Weights of a small class-conditioned image flow-matching model.
Model: activation leaky_relu, widths [96, 96, 192, 384].
Training: soap at rate 0.0039, 9800 steps.
Data: trained on microscope photos of single blood and bone marrow cells, 97085 training examples.
Rows from block 3, named by matrix and row number. Rows with one number belong to one channel. Each number is 500 + 25 x the weight over its row's rms, rounded and kept within 0 to 999. All counts start at 0. Numbers have three digits each. After the name is the row's rms in percent of the matrix's.
# convs0: first 3x3 conv (model.enc.1.1.convs.0.weight, 96x96x3x3), inputs 16-31, a 3x3 kernel for each
# convs1: second 3x3 conv (model.enc.1.1.convs.1.weight, 96x96x3x3, transposed), outputs 16-31, a 3x3 kernel for each
convs0.61 100:458518506484531532550470537467517525464478491495483525471481488549501514477549464481495507423508474484485464544489486528522504478521476531506497526471524494518476540550522466526483494511522468482526489472488502513487503497448553499521471476499527504522480503529484482490486428466511533528529505508527493469494445488551505546523528529471506437495502469498498476465469481489515528463501508502522536514531530504486454485476467531511528
convs1.61 101:496477526485477555487491453494514504516515505492508520491482536487441458528467475469467531484529528504488488485514507483577498497501520501529474503469507524521505499518503527520509480514494533504489522485494547479467481521514468498507501493506517526493505442483469454489528506441491507552499499483494517450458494520485525466475526478519482482477511497494548494490491517516514505492462466476511465477508529486516519501493524527476470
convs0.62 103:461494486499514480512455500509527484505493465491491520495498559532479537500465498471510539462483501513526523452517506492457529473481515452508444508497483467550534512516529520508528511473514474499504506529508513502482448471479561526542525522487485530450459534502479516490500511472507503482491498499496462531477509464521497500517508521472479457511489497481524516466497495543547518504544499484483510453480506480506485540518507478487436
convs1.62 104:495502505550536482456468483500498515481545519486492493509464482481515541461516520507465493503511482522500487523505495514491492549523560520526531517472465504505480497511507484470495490473561521514492556486509499511509521480478506478493470468499493459532527459498479497494521515527487478482577461484476491509520481494488495517548487501461474465515488512528494484464489454497487530471454474505503527493524491480492510484514520471511495
convs0.63 098:491504552526520486470450471530448481508535508548496537543528504535466506542503525502505495491492505502467480463537520501519520403510489504560517492513487494529479505500476511501484485517483456514512552511461517529506466489473460478497470483502500514490490466543505522463537517484506486478506496516498492521491483518495504471538522438472520494493524484518527521509506491449495503516480515524505503506494491466526513495490496515485527
convs1.63 098:473468459528492521508466509486467477495545510510490502527486547476500519496506461516462497524477513537478500464460569481529492533529531511510571502456493468470474469516532465495546505517490485485501491503508543472507470497536460524479513500504498491492502465511516597516523509498459499490522488474486518487516516456534477462553480461472482472501525481489520491481531522524483489524525495491465495488527536485481509493531468456469487
convs0.64 100:514498511525502533511501505452501494491496549506491445534492507488497507511514478531495497524520472523472501511547499459499523511425508477498536541496459527501557516483509517503498453536514481506515498516464501487500486510546457451461484498513534534527520511530456501440497479508519495482501471495516475456516507507502527485495487473463529490496465498532464515518488482485514462469533458475513495524521519506455521464490486478484497
convs1.64 100:532472532476478530483494537525521525461487486504515500570503502514472496547528505501515510484493480518488510530481516498515523502473513539450467520494521534512471537568525514518489516524557495464449517479525482456492534529553508478529499519500524507487469491505498551459501470519491460498509449490485507506476494529531514461482502443485488553488499477445510481472485458486458537509476502480504541527504478477482528522536502462509497
convs0.65 102:530519485512513432493512524513504489512503543504495538499487524459480513535537514472457492488501491526519496511474541505516499463453505491487506525516505456536478530498523496537536501484458539472494454449508552446510504504526493537520476514538456519494482507488485510518508515467493532517515515531478467493464451520507516446447471511518492497482478457524460482500508515481540500526497445527499496452534495491493508471476508488472527
convs1.65 100:499489516510512530487512523483497488481535494498499476511504500499465459521528515546504491522487467520497478531533497496519479471497499478568563478550462476534479540507504473522510522519477500478543489505478478512465478493464561460503482545468488480494504564532471502467542533492534505545546513503500467483503529485502511530473522528507515486519511483486510481470451479499481492502483520490516483503498526516497507509569455476515484
convs0.66 102:543486444530481515503523535507465479529564496513460516513534527438513520492485489511525475502494481526499523548504478479527509536477534516474508484518535538514467502472512510518487522486453551509501521521512503503542508508490531517487480516471507477485509504478537539498528520478521492508525510510520479454491485474486443502479498500485500474489485488483499516479485510523534526522456503498444446519459488503495501476508521491520509
convs1.66 098:496517491514533512529482491509497508510494535526436486524490491484524503519540466523518514483483514458484531502503493513473452546494483456505493471545499529532474550514519470496473540458492519559539506491515496558503520494480505481476515541520511486508476502557557495454517521495500487514510542517545540482517534490487528480521533453456494454482506511487471501547486500503533492482488524494524554488499498495490514486519495523473516
convs0.67 102:480503487519527521532556509515510516490458549470510510504473470441452578505515526552477479492467503521472531483477484492512454494526488493517500477482557474487508509498454483495493514497471493479496532484511520487521477511533481497459488504502514531514495450468492523487457496489489511528483494477510517516483489486477491507518500483532462481503465509499464493492482539506523529490458501521494498555491514494571506521524472543500517
convs1.67 103:489527519509525484513560504502529516498503492510486471524480458526479504548505473448497519485498467479533516525468526509509498504492488487467490484528463492454469547518450524480515538504492506507508525498502457468456548507482503482521487509504509547523516455494539522540539449504523534526462529505534490459483522478488500499457495498448476462490516529461495505494463501542492525475511495509495493522510499500507500490504486509497475
convs0.68 100:530472512489470525499497503546455482492491501547487490505515491521486453496510493464537506529479510487519485483520498509484543506502527500502484489541493486462526517483506546492509511495510530533532516521423485503487552541515474519486508527486509502525463489560453481465492486519470508543499513518482472459490537490489460548494456511500491500467490473505538515488485477481481520546470490517495486508476473485496473484506515521536516
convs1.68 100:482478492497506528461490515503496459494543502491511491512516507536507461549476486501518509499494539484442465506536489484471517481506540548496505494539493476460490501470518466487476499522507507513484503503509516511519496494506476530499519516538510495476488478509486504529474493501504464482474461493487490473491504476528471513504472479522539459471478517518534480495516497491513435532507479541485472510523493477468505490522523518473511
convs0.69 101:542512476489519510504524544515471494494488466482479505521512497515460495486491522492515506514513529515494545525525503462544513483504510509469484524485455493500504519484501494445480525483487543495549457500506486495536502499460510548492509502512491464495515476476533480494448539524494515454472496481522486468568559523514598529512472478496507486514487452472477522489528478498474484472508517466479520471473490512524502542543517476507469
convs1.69 109:548499464461517480489478508485503517528502561461506503519501542479467521508521465498500564474500469527507474509521449482468549475509504459543512489522502478531474512479534523518526496537479492511488493496491550532508495470488503445476497533491508539511456498489510501484464520524490484529489533533486561527506505531505523531439504486451417463464438453518519514526500504512472528496543506512512491496500483492528461516487485489468504
convs0.70 100:512477507495511498559551494533470532492505495488469469484494505515534485491511462515532514522513494502477511464527494527495527523523498502468509479521489500493491464512474466493490510483495494533468497516483491498507523519505505513516510552511434464498482460493486476450481502486505483491499499503485504471454530527543547568493503483483526507495563472501518464573494487500530471473497500508478490478569455503504483461473510465502460
convs1.70 100:509471479549491484508485506545515489489511484504464522485504540466489466522475505527510542498476526540519545530513504503515491577497507512501495503502528513514553532490487492527509512529467502535485501523466501546501480514498508524515528486483526523505463525489523523527512467507525485479479502474470532500531516518485532505499503527511506519536480466486505500534531490514498498505525495488494508489520466488521504560499489525535515
convs0.71 103:494536516497478496462509528505481521509469502523471512547520488509469539460538482544500539451476501490520483507505494505537463493500528500488509525487506504542487530506514503515488508487499509488502467472505522522516526482579488459471482498566518458464502508503489506537516501496511501484553493450468486487470475521481498453507545514482500517482511529505479487474530487503509470489489518498485507466509520464534445464504427496517493
convs1.71 097:460476501523488497506454477516498484500482508480518480524497508470505504556499500490491520543467504520489512505523503507499491550489510523503496513472504527450483491501493426537515510496527504529497510507495492532505515507467521549493452466527502495511569478525452511446532499499526521498522466468478483476488507482524507493516521521536508524470527525516501530468508484498465521536483500494554490517503490453511477484502516466502492
convs0.72 098:481485485476468517467529532548501497548520477483536492474505484457526531505507525504476465511488493541454474504491490520516471466500515502530497514483497450511489528506508461499516485513528491461485454513529523470507488505522489507514462531501500535514530518495501477500496520489499491511504562534480503473473534534542504503500505475519492492532513493500506508496474528463498509489497470485503543475525477478475503489516475473510525
convs1.72 102:486478505488473461458497467475504487541491475512597495529497449501508501522493471518527531492478507506508485513505487487493517470484499503510487561536494485504483447492517487497523542491491478489478495500506529540453465486477519472499525465487491505458502517470503525471457504424513533517524490481470499492506523480519561491506498499595523520509488511509480542463499560501463519556514479493527548542484498488537469483484506488524518
convs0.73 102:539490514482482500523488499477490552504534485457516479477515517455499525547525502514479505504487504468494499479495525440446511549488492528482513508478522499464534501503532500488474527504504512481502504550494496480517470518507497453495501499512496459496478485532530483497473465497533534527491483528487515471488527499532482439482495495500520503524532512474496496489455488515502489520521499533473501461510515486511498534488503493501487
convs1.73 097:508510530509505512501517542528526476466464515500520509538500520488454473463474495516533499499493489496496485498491480542509508482508546458525474492526504479527504516489484487477517497501478466478522465511484499501516519457514513548472532494534512457496464488443500535475511533489481504500485478488478540499561537497512471485524501487522474517533497523527491499473454497482497500505494566502502472513479506497504463496521536507498502
convs0.74 095:500527518453528509462477524500473506501511498522528483496463542454510528457481482488547489514522541456475452467469525476484534476522499473519483496449494512522522510512521519524488484499485533523535483536531492514505455467456557514567535509489531501430535509515488476438466490516442536475560468514524477522451484514528476521506522453520492505517514532486547531516485521486500465499472517486514459532520456506500440514500493456503505
convs1.74 097:513503516540540496522537490526480496490520461493461447480470478513490515508475487553480511555519483477457478478489489470490552471487478506501532513483506456491497510479477507466501531524505508530520466518487509537501500476431457513550497494503475509501524512448564498507486461501480462523471501480455478505494490533491459512483487477467500508510485512550505514527488468500476471518464501502482496491555494484494541537510483507505502
convs0.75 100:446460462514484542506503517444510497500466513531506546510467519476478524496505530492468487506479508484460478476499523481472471497509516488508477501451515509479519498526518494512488469513490483525460554475493500484484477484493477457510490523508530526524466480486509532497555502498475495476476456514509469531495471525509475550520500480516528493495551492498547553479490558480470475515462486524451496465471486460495460464458490468479504
convs1.75 102:486520522511497494489518508502508468444500509486515422523522518467494524502535516521460462540514529516521543484494496518462467467511506485516442487511488512491512500521494481505513468478512482488517467489495519478481489486468489482530464461496522520517484491467513510446535500480483475485514493536518469519510514471493467536451513509488462470472447555527490553475521525498485467501518517499514470445543517524509494473487466489476523
convs0.76 103:530532504507453521483500506511510486505494493487477495494515482472510530506521510536526514533502475501526492553541525509480501496504479529543504495478482519518498498503468497478483512492521488455532535468468489498490500521510522465459492513521455517508513538507488466509488519553534508474484480462526509550536488511449558517546476508501518534517503515496487447494519540515530457490528471502535501533514479492483471486495480479497539
convs1.76 102:512485507465489516487506433488527516494519562513493517523532514501496472524560505502530486528508504429481495512516532494511518480568489508504527509505530480514491560471476506511428515475508496509495500544462491507565523487524552498469505492504485499541531476508456474457470479514505476519475484523488509517526501472478503520511514508503493559535541457456479478470517496477452532524516488484491481500518537551523520453502478500483549
convs0.77 097:545479469401506464524503522504518477529506508494525529483486535506502499501513504490479495463530539523489501493483513520493524518508502518499467499515473512488524495512463525496489465493530470486498481510472489503458537488479518475509442459491496483502526486542473486506500526502458520468522489536538524499471538474503472512495482475521514520534466494510489488447472471469476448525514518549486454493498505515515445472494504471538481
convs1.77 103:473510478464535551482493473547532498496518521459481485492530521475506483516537462537522503482483490502482516511572482508485506507471510509521492490530492495519494510525489434526502489506485494507505500503454494517510515446485535490496522493514514508532485471512531535494504523493526509496504488438517530484510527443520479493483546529523509496461483487480527479472492469482505471497556511514537534500487497530501469517498522509513506
convs0.78 098:455487501501495474601541519495505506499508535505532533461487497538502491495559479490508496525509526519465481505470487510517503484521485490538492494521578518503507466507519468479518505508490512462451508525474512473519500510564507512509524521526525512529478483491496535489502514471490556509547471502443460452535544509483478492507502510429528510518483498494465535545502507492497504536473483519493490498527518527514522561530483539516489
convs1.78 098:501491490506522498478485494500521509516519511545483523467473520538460488478487497510495449465493518533468463511461519462513517438462539520465498531516515546474479520508476533487536493500525468530503503458481508468479508508519428474532516502448469454481477501491498465505505543506509460498512530476478507522505542533515505532469480484465507508489527515498484492465527515502512506449428498533501485510483513545480438490518494432517482
convs0.79 103:520506499487474455489487476499507496475509487525489509497515492485477475542502486539496509513542478502497477514513481473479498490505577528454533467505503520529453463488534491489527487507489495498524477492476464488488512479456495485463481526498507489478482511566480545477526542478503503544488471503523483502462538534503484544472526492498502509506475476509522516501520483460531478482507516524502526532494537489486462496479482453478502
convs1.79 098:488501489494499521489493502494526515524525514492513483518507504469519509501520459471479502566478496523512454484487444502532495496511478516470510503501468515505523463534512506499533503473499466515491530485510514522469462517492475488471481518520507491482524494493510537529525501481518492499540489489470491462508476466534510523472529514482537483540518523500517461528478493497458507494567513499502509477511530462490526492495504492527501
convs0.80 099:473481541497534446550508495512503527503469484530499499520516468499463482492525524508504545497485477515490522481476509475537506504523508447564461490500525524518499494491535501487498497465495452494467529480493507481476508518456441543551513550483476452532509499521520493495493497518538494461479496490487551504532539532488505488533520489485539520478488546501500455460477522529500533500473462523548510514481498500479505492474475466515478
convs1.80 103:498482502522508491513544507478492512512524489553499518456552488519514491475508487532529473489458530488474497489504491533567497549515497552520486453473502533502490528500510472546542497546465485502501468492462519478530511455486513490503513511509496476492521537489534486492489443523508480495499502493459516512493499493520514505508493525499476517482506515453500506461500501501482489499483486486523533479487476500541462524503487502510486
convs0.81 095:534531498508522522526494562485467523552504478528523494493504499500469485501536497477483475495483509441537515464506517512481529465457501517479487556540500505496476557483476527532509535467479464524485530512492513504493491446501525514558484466521475467515496507523511482485474527565497484493455513528467480518475525502505502488478476486459521477515492501493548503486493515523430530481483457450524506500498477493479546522493487518544493
convs1.81 097:476535494482529528481515498505468515472477455492490486513451498489479503486481466471508528497469511461501501490513479500467498491524490501491508526502442525512459487537498531476516442492494499476524491498517524503491518446599526536519515479474486513507509507509469474457514485491461463453519511532503477514516525540480571509509526473490495463487532532540506469469485488498527450465522503470502487535495502480499508533538484521496487
convs0.82 102:489491456507507535504497484482520521510509550518516491524466511491500521517501504473456515483479594492520488464514508497480477470552475494481455521463537527501523493505464505517474473462475455479506535487501526498505498499486484480518511554462475482508519458486570502514509460500495449506503488496492505511502473494476560514534492507490484546514464510508471493482497467535527489542517506482484517470495527448508452517492511471463513
convs1.82 100:498423492532518445481548482509482488507488489521487529501517526552486502478530535518515525524501529474487499526470512512479485508503461480485515490499539475510501503486517475437511468510490528476487539530451480506495474540494465509487496503524496517472522532486522539486525491524449509532471538471437487559519543497532473478506483505512501504491479481521511505517501480483535501527516506456523519534491466514503528514512474453497503