{"model": "class-conditioned image flow-matching model", "dataset": "microscope photos of single blood and bone marrow cells", "cond_dim": 192, "targets": ["smear"], "attention": false, "upsampling": "pixel_shuffle", "optimizer": "soap", "merge_dims": true, "one_sided": false, "adamw_lr_other_params": 0.00099, "gradient_noise": 0.3, "steps": 9800, "batch_size": 64, "lr_schedule": "poly", "final_lr_fraction": 0.01}
Rows from block 11 of a small class-conditioned image flow-matching model, named by matrix and row number. Rows with one number belong to one channel. Each number is 128 + 32 x the weight over its row's rms, rounded and kept within 0 to 255. All counts start at 0. Numbers have three digits each.
Before each channel's rows are labels from the 100 images, of 14976 (inputs lightly noised), where the channel reaches its highest value: "place" is the part of the image that holds the peak. Only what is clearly more common there than usual is listed. The data: microscope photos of single blood and bone marrow cells. In brackets: how many of the 100.
# convs0: first 3x3 conv (model.decb.1.1.convs.0.weight, 96x96x3x3, each kernel summed), inputs 0-95
# convs1: second 3x3 conv (model.decb.1.1.convs.1.weight, 96x96x3x3, transposed, each kernel summed), outputs 0-95

place: middle left (78)
convs0.45:169089155087171116124134113074136116134083134131118130107172240097070073124141137133136067161135102101142133099068081073127108173148167118105147102134148147105158167066166112168140157131047157095132156124094162169111150118116098121113092138081093113091130138132094084130149134084099133138
convs1.45:201131074149144161130125125092138147132105159145147141179104144132185098162143116126110123135111133096172115132130162156237175152158112090132104085101127111112090148159146154173096133120168094140159084089131170076139114155202193087162091099140125105183106129172116154110109098123105084176

place: top left (25)
convs0.7:129131139097056168038104153181112141174139147125119154074091146110138031098127118118078081138160137129115109120095132180170086053104175150101124134157161123143129162168109110108170116141136141120174131120125181136159089105138141096126115158125114062122115143049125178107084121115139121114
convs1.7:138127134231142124161089094114138049099144164096069134155167147126150158154066112156159110120166078096210125122116085098160176147092142063103115109129134133168137094113087080171156111162115151122092143104162086079129163148091123188115097117126100170132157127119135122148122114151096128095

place: centre (100)
convs0.14:129160147139146104122090149122149157055106177154108142084163122163198107073157108128135139146150078105128182154144116143101123128125084139150132116172143155188105199147182146167109162208058118126114141131108181132110153143167167091110070154074099149158096157081102166126142138133099162130
convs1.14:115128119131084170160169100129119149078131112104185138110130129143063192126195171099162183157128135156146057124118155137161139052168166123123100194068120185095157103116089124116112149084105078114119082123164149136095111185120104135157110126135113094092133112165196088132115113143125091116

place: top centre (47); top left (40)
convs0.28:085107103129164135189124098130134135137155202127089162111104073132141123144140095092098180178116090079076074116125086094119095116121097170090142105136097147147050118088171110124180074150119073140135164165046144128124151112145167179131148101130134164149145122140100124137210127107111110140
convs1.28:101106149089129129156176209075148214108154118140157168109105120102081156111108120152101118119126147130132111136120115083116175147141186074106119099162174152166113116110110148106084126032211107156188130116132127130129130148142122077116118147111158115092121101125203096130148137139170195125

place: bottom left (80)
convs0.37:135139119196105142133120124120126112126110096089078118200122159117145103131120144097154091113151036097148091092103125106101095170126110125155193122099122204160100117194122141145128179114169118137161127183097124138118065119139058119171155145143134195123087105141166143134128200079109154146
convs1.37:117163039122154102101113154119083156123160117135131166142086153115088171129066101107137052174143055128093129163105108127136095090117091127182114112187165080162176149160161098158128125138146153138149126165145128131123101201103135207146135109131112113068164098175152130104135145119119175109

place: middle right (33)
convs0.36:156113169108121125120096092126180138117139150110094141139121190121146197131147118156145088148182137111148109188132158080102141150135114132142147114164120166119122085089119137140113094109116175193154162049156115188095096162100053108135123170083112150132135182078108097095046153110110075147
convs1.36:147147102100134092198124120123111158154130117171070178152164131081116181144075127152165082109136066037149088153207139116163175137150119193122140107173127159153098152151086122137135157183158082111127127170130126145180133103166097123140151164144088155145110139098134164106126103119074100146

place: middle right (53); centre (36)
convs0.40:159138164180083130121091093106146107081127128143060156149097126140154103089112110184142108124198144173137164147067158117095131137140108064110081164157128151093096136163176192122125199144125135155140139116139149172139093116124097097129112166138207119104165144159162085120142128149146053075
convs1.40:114131169116149105158092175195130143143132140091136186164143129132107123174162134204161095085128135129147092136139139113130152094115136084110076033114189079122171173133075148113089128120114120068154161147143130126126135141164109136149106154076081129089089092175146144100083081156189099120

place: centre (99)
convs0.34:149129233152155176143097118125098157106147168105107151124088167142120162075176163086099159139097176165133177169173096116120091100129130132142097148123140104088166158101090134114155161165093200112128137107110047112117128150075129085111105107086137140143114145139176166120069095080165121125
convs1.34:154170098101137152135124103145094138147088098114132095145125135122160118115138136111146040181171106089081116155122171132174142132126122114099175128117129137207105156155162197072143118148136140146127118130183105115152151068085062118059157109148152131104203140139171062140162122077093140161

place: middle right (34)
convs0.9:144146113162191065116140132080114120104155089139089113108118121188150118093174163145123144118058121168072095099149162117077136104089085149105079121136041139130136077127108106154128126151104134151190176079135159121148083079107126119177125099136135114156136172101170113138149180069118156176
convs1.9:128117166115122133134139114102136077128081138106125185132084150147150105089131185107153134109161140132101135120115175136118108136118070109121109151125164094070119149101122108121202150102142124086182078115147061192078144154104145155123112154168161097076092168119144127168205125081137178038

place: bottom left (100)
convs0.33:076052130147141112148109043110163134124142155132141080095110131116139172152164107100120143116114175146172125127143103124072198083170152131093170088106119129104155155095094079113176178114130158127205115065112100184161090126126178165164138130119078092128167181118116134149147124108142124095
convs1.33:181138140104096118118158127175082089150107104130087141115118084150101184138132097101107162153110161119128102080119160106113180136111106036105119163088040162172097186082167099175166132155125139075135103139124133121079125145124106150145162089148112131101078162095090072129112143125115123200

place: top centre (52); bottom right (27)
convs0.23:132162112163139151139085089083114119115097118088138157074132151131118118169146161106066162133107131077106075174161085161178126145092182139093138111133168171155156145181173136117192162150124111178088122076125169139124105133132186111137124053120165115112101065124158087088150141168167175124
convs1.23:128099131110116167131150101126122110109066125173116060143143153107130121107160039148161097149115129115161153144138138112139083088140138169113172062167063077182128130139171178114090149145193114145082145144111147135118142141113115166127107116180107159106088197115105144117186073060089143133

place: middle right (36); bottom right (26)
convs0.21:089092100097169122113077146087119066124198114150168123126124081101076165121112123159091110102144096099141176174092140111116123120167108143141208089132081120107167109129112103157181201134111098134132083140160133166128157053061113106175094092142143146111129144130116187095100149108134141171
convs1.21:121105125127153131146044120120111090163084106167121098099159156073062168162162129117139069127072093116163159106156146151112168144100106129090142140132141138121167144098114112137134136139193182134064161057133119155154099140075163150060143088095137173116199130132107139157095116143143066122

place: middle left (54); centre (38)
convs0.35:128111098181144143155149113103130118070112141139101047152109126084121140109135053159116057152139093081115109117151082139102072140108130086079094147147113111155096103075142158134128084140119088106154177103079093102126173086119103107155104132149158107172140090150090121118120149091181172217
convs1.35:178149112113143085106135100091087159102087114113128117095114130180199090137124087042161146186105172174101141154127141169110091134128142108134143120123158123132094140085112188095154114149093152122174119138098114138038050180162112148145142144079155176100167163145096133101137098082130124142

place: bottom left (97)
convs0.91:169112085102117121121052116072131113181117094103171130122192079134103153112163080114117156152123159110111132100083081162093163088170158143195093128140130087190116093121151085093107116136109139127128089160083160150140125128132105099145067107169149109104129142146128139179160184169100083199
convs1.91:158124090126070092142154115129173156154119101094078172138209034167133155155099150121151108120144183156130103154178094104125129073105172125197172137125164098183142168102110121127145062140100149147112165072146122136124125142101135146078105143088096150159124125137203119146110129124164095139

place: top centre (42)
convs0.5:098175132134155126159166115140155142153115067176131119100139131143114108121075105081130147125095169102055079137096082164122098134136118130142079131118058093127150149124151154157098151171149181118161142163141082122075113121087123066151065084119089116135127150158116110135066152061217118150
convs1.5:141102137134077155147143079102086137070123066137149180185105159164114154112187149122144138100088134113145127144207068141124136148103088183153040127125190196127140143150118159122119105122099097134141155166147191108135154133096139155137113116172128120138120102201103155137147097087119186123

place: top left (86)
convs0.22:097129138105178163154165135107105097131129099143061101101086181144118122126204090173147095163096135122081093132160087090080119108093121137088172114115144158142153168125146215104181093168141113097138138130161147126103123138143156151180181151107113121156168166207118105139128187127147075164
convs1.22:186150104151099117140190191161113129075092160155120142122157138127135111127109102093147158111081086120171126103151108114102125113146136156182137097136154103131039189184109107119169130175133061079077187055118127087083128152166153138083106085105108128106152146140158079142128090152134128134

place: top right (41); top centre (41)
convs0.27:122100127145080076102147132172122119132116095114126113141140209169149129103143117130102096097112133090125169064165122116125121156151121167101093124111099199091098156099152059149067092135079147161134113190145158087160162122099157084128168167141179123163093140029169125107164108124153111117
convs1.27:113102159149152068110175129127090141094103118095128146128181101156147140119133081139119073143126132157103098081152117140096076151101184074129113062107131089104165147136202206142136131143127192143166126087088102141125128108122118175109165074179131106076145117140087075146127161192155164095

place: centre (100)
convs0.41:115125123133165108073173158156136155114115119114154185157146109119159107166161125144166100131175088144096118124117081125129140182111146130095117167142116138149111127179139110190134143144180121115073196099096088133128068078098145071118178157115174152157128052104051134191091118126131071157
convs1.41:078127077130141103078107131113132107170154108083156145075121100130151086182140166052115139113050114109095116136100135102104118128151155041148162096189106173152157116167150119080137135148134085117131082119154167150096137115091080106136076056155170101150154148128091096140147132143158175148

place: top right (100)
convs0.0:158147149123152137128168106098180174181104140131166164114108100076097144138184102114136108094162074167122075131173081065121113123089148118085148122105081123096111113112086103219145112101125120140117149124162171100128137130089088129183127178147140192190117131131043150151133174114152122112
convs1.0:114147137138155139065144134102137002140073175160132123174105145120132122107130117158134157105154149113117103192120104140094107138175101146159102109193183136088137103084118104095155104133099154072139159141165099113156222122114108109161082161102110171135108135089138164155115151085109144094

place: bottom right (77)
convs0.63:106106168064123176135164112102170171113107077084139166162129165110160114086162183173156138139165138150130098130122137134189102142162149141119081142113085125115125112123088107149159113142147066106077079151092067128117122121096141090169194149153095114154087063124094128079162100105136063085
convs1.63:132101081135122174176141126156176176138123068140157146126108120178077127126103151086184104155083098135115201180124153157120161102104127108121104082065084095105149144066103146115173080173156161203174153112126124154120117144103109147126153118117158133106091144183149190165115174133146140163

place: middle right (41)
convs0.58:184143171175087074144162097069116167125143131135142092105197171143160172133145142114165114110151114119093136081215128107101141128121158095131117130131086148111163164101138140106123148124108178082150215079139130126110117180088109177107148107131078115165090144080092109140125063084163132119
convs1.58:162062107085106131109129141087109099147124091126170140110135157151134163194119124179114117113122152094120098142112202126138146131118154107064154181075161162157098079104126107163136122101107124112161108101087137123139161165078150194191120100182129087141205173143164138158161151103165094076

place: middle right (61)
convs0.15:134149134134114165133151152100070134104118153132119131179098176136146154181074141069074112115098058150107160142132204093056105132102127138203103102153094136110153134136127069131114136101093094190194115165178143092118118091116092159097103166142133160145151108115119163118097186158143103159
convs1.15:148132099092128111225104111128077105079071125140121103125109179140095125078164183085161194230174124108148148080094123108152121127169148134132133145121082112148117161113119104138142149108126139151144115177151157117094194093099151154140081119157149157084069137139159140128097131082104153092

place: middle left (35); top left (26)
convs0.43:159135087119104174154163074104084105135145082131055112149146132113148083097132150122193133164206180114122130153105064142102098128134111120086169144110137097110127133110106142213199135112122152132101160129156049131063163137157115105130141134117095106125189116133125128164165128139168087178
convs1.43:120067170166123134129112056165077180114127081146108144135103114120160133117111139152149151139084146150109154129158103123063156197096063160165146120134145121159133168115172086130139134141119187104105145129095129099123127119151133105130124160061153228146053094072078139093111158142121087129

place: centre (88)
convs0.31:169168132175125134105080180100110166166131118122138109165146160133163115120151164104121193164116187132159161112122146094126136173145155050121159134135102078063175180096045123154142114108127081122162145119168131129143125066149143122095089136200141112190166130106106149184112158121113145096
convs1.31:113137166144144137125087078128084119133169189142128132116129116084171152059122081129143078168144062102172166091162173145153150081078089153162124159137153122151119134121100085108157144172124126110124139120118119154091162110119157168139100156171056113147021140125154125131087157154076078129

place: bottom centre (62)
convs0.85:056152113107079111198164107118045111148192093113150120162130119112125113120121135106154101076120092127107171128099165173118114100127123105144138165124070131149085117160179134122109117117115110140154105184107130085152125090170124051164167130155066133136105150155119122079122222132111153179
convs1.85:117075099197099170062155092085106104117142124098171106138070108137197107146141123213123168154103105090097139121072122125097144129076151073132133149140132143126144129131068117110158076164092142124107169086135148106160113187140120123117092106112110135122161097190099181147072117090128156164

place: bottom left (99)
convs0.89:155129128103065148084136158135136174120148106151185135148088101198093076163195094111154113080131198147135126091158117041122112128132115114079080183139125180132123154157122131127098158108146109094106138050109077114140182129064150147112133118160113152086128150118121135150107102111074103151
convs1.89:161148148141080089113088116076098131198177099087190170147075088152140120178141122110123137098144111132086161138143108096148089121123085112128123108116134127125111084119123121063109125149092123070207132153097114165092140091145115160113118041121166100111098136156099144065122139068073173110

place: centre (100)
convs0.6:122115084120132103143142149119092089156176176143157139063158118126099126119164173155144199128152094163130199170089150166076138102088147153158129084225155140194113158103106168142174102071097155076149148149123109120106106132173124145135138121179071160158117139121156147104109094116140087123
convs1.6:167194144168124135121148118102156107138156142136101183082140183088129172157107098195107148146132120134157150154136082089101170224165139103121137117133111123057146098144095166154140128169089122123106152131096165110115109142140129186143090186180104155100203137083131117152165124169171171137

place: top centre (61)
convs0.12:140070123082097081131131099137095123045164110091161161086101131134086130115116121171189146118087098112107128178181145114144093140197164123102161076088138113124153048069142121134120108150147117150082140158117141082166157120082175137107141091151184116119165142150165102108098133113183098161
convs1.12:095050145060121072089093155087167039098095128109121137060132153127139113129154143146140096116177139108105122143117188143107193111110097118115127114143104147154140124142120132173089149101135098166132171109125104096131131193212061114131139156115106149171116127132060149079102157097114136118

place: bottom right (66); bottom centre (31)
convs0.81:108050125136106132151178138188114131116165141148141131189151127130153107121052145091123102156137093094103187195125139123152192133185132132157151128104118175123146140105085118096147158165149107150128149117078116080109138116118108178161143202124112137156089082084208130088143066126162150128
convs1.81:091050168072163144112049154147090116084091136122151134149126077145096111172101115141157115131123122062118134121130067083111167136117134140155099140111124066127150075102158080122173092127168164132117174084137099150164085144150116128142118132116077094137134172121080087078158127110181183091

place: bottom left (99)
convs0.46:103115105111129161114176092142116106092127066108194074102138123071081144128125124192185147146136111154112181094137074129162118072143110139150126101131111065117097143136065107172171135095126136172142113183162193086131157117122170134154173095149138142127079088166118078108136133148183109084
convs1.46:152121124109124132090146084129154120161101147161093090120101145141145099087168144127184071173114176156120123153095143150185143151093106120132103165086178052122153170159114150162110166146073112118144163059179156124154109111126066105165117141103093147137127101161135099128059091088091141211

place: bottom centre (36)
convs0.75:145129180078107146134124121091142061134095133100133175105148175107128147150145104180134146136177163162142127191113139106140094113099087120112056113115101101155042091153130138112106179147133103111140161180117136143156131126063126139138132114197121199127099134031137088091082113109124094112
convs1.75:069111157190146063138168134092137117098131102093142069113086109154112125101099111136124159122111120179105084096120086215137096097096093124070121120077168146127105078086152183103146060135123172121156105150141145094120053123142145104100126130158157142121182156143108148134155053109127116150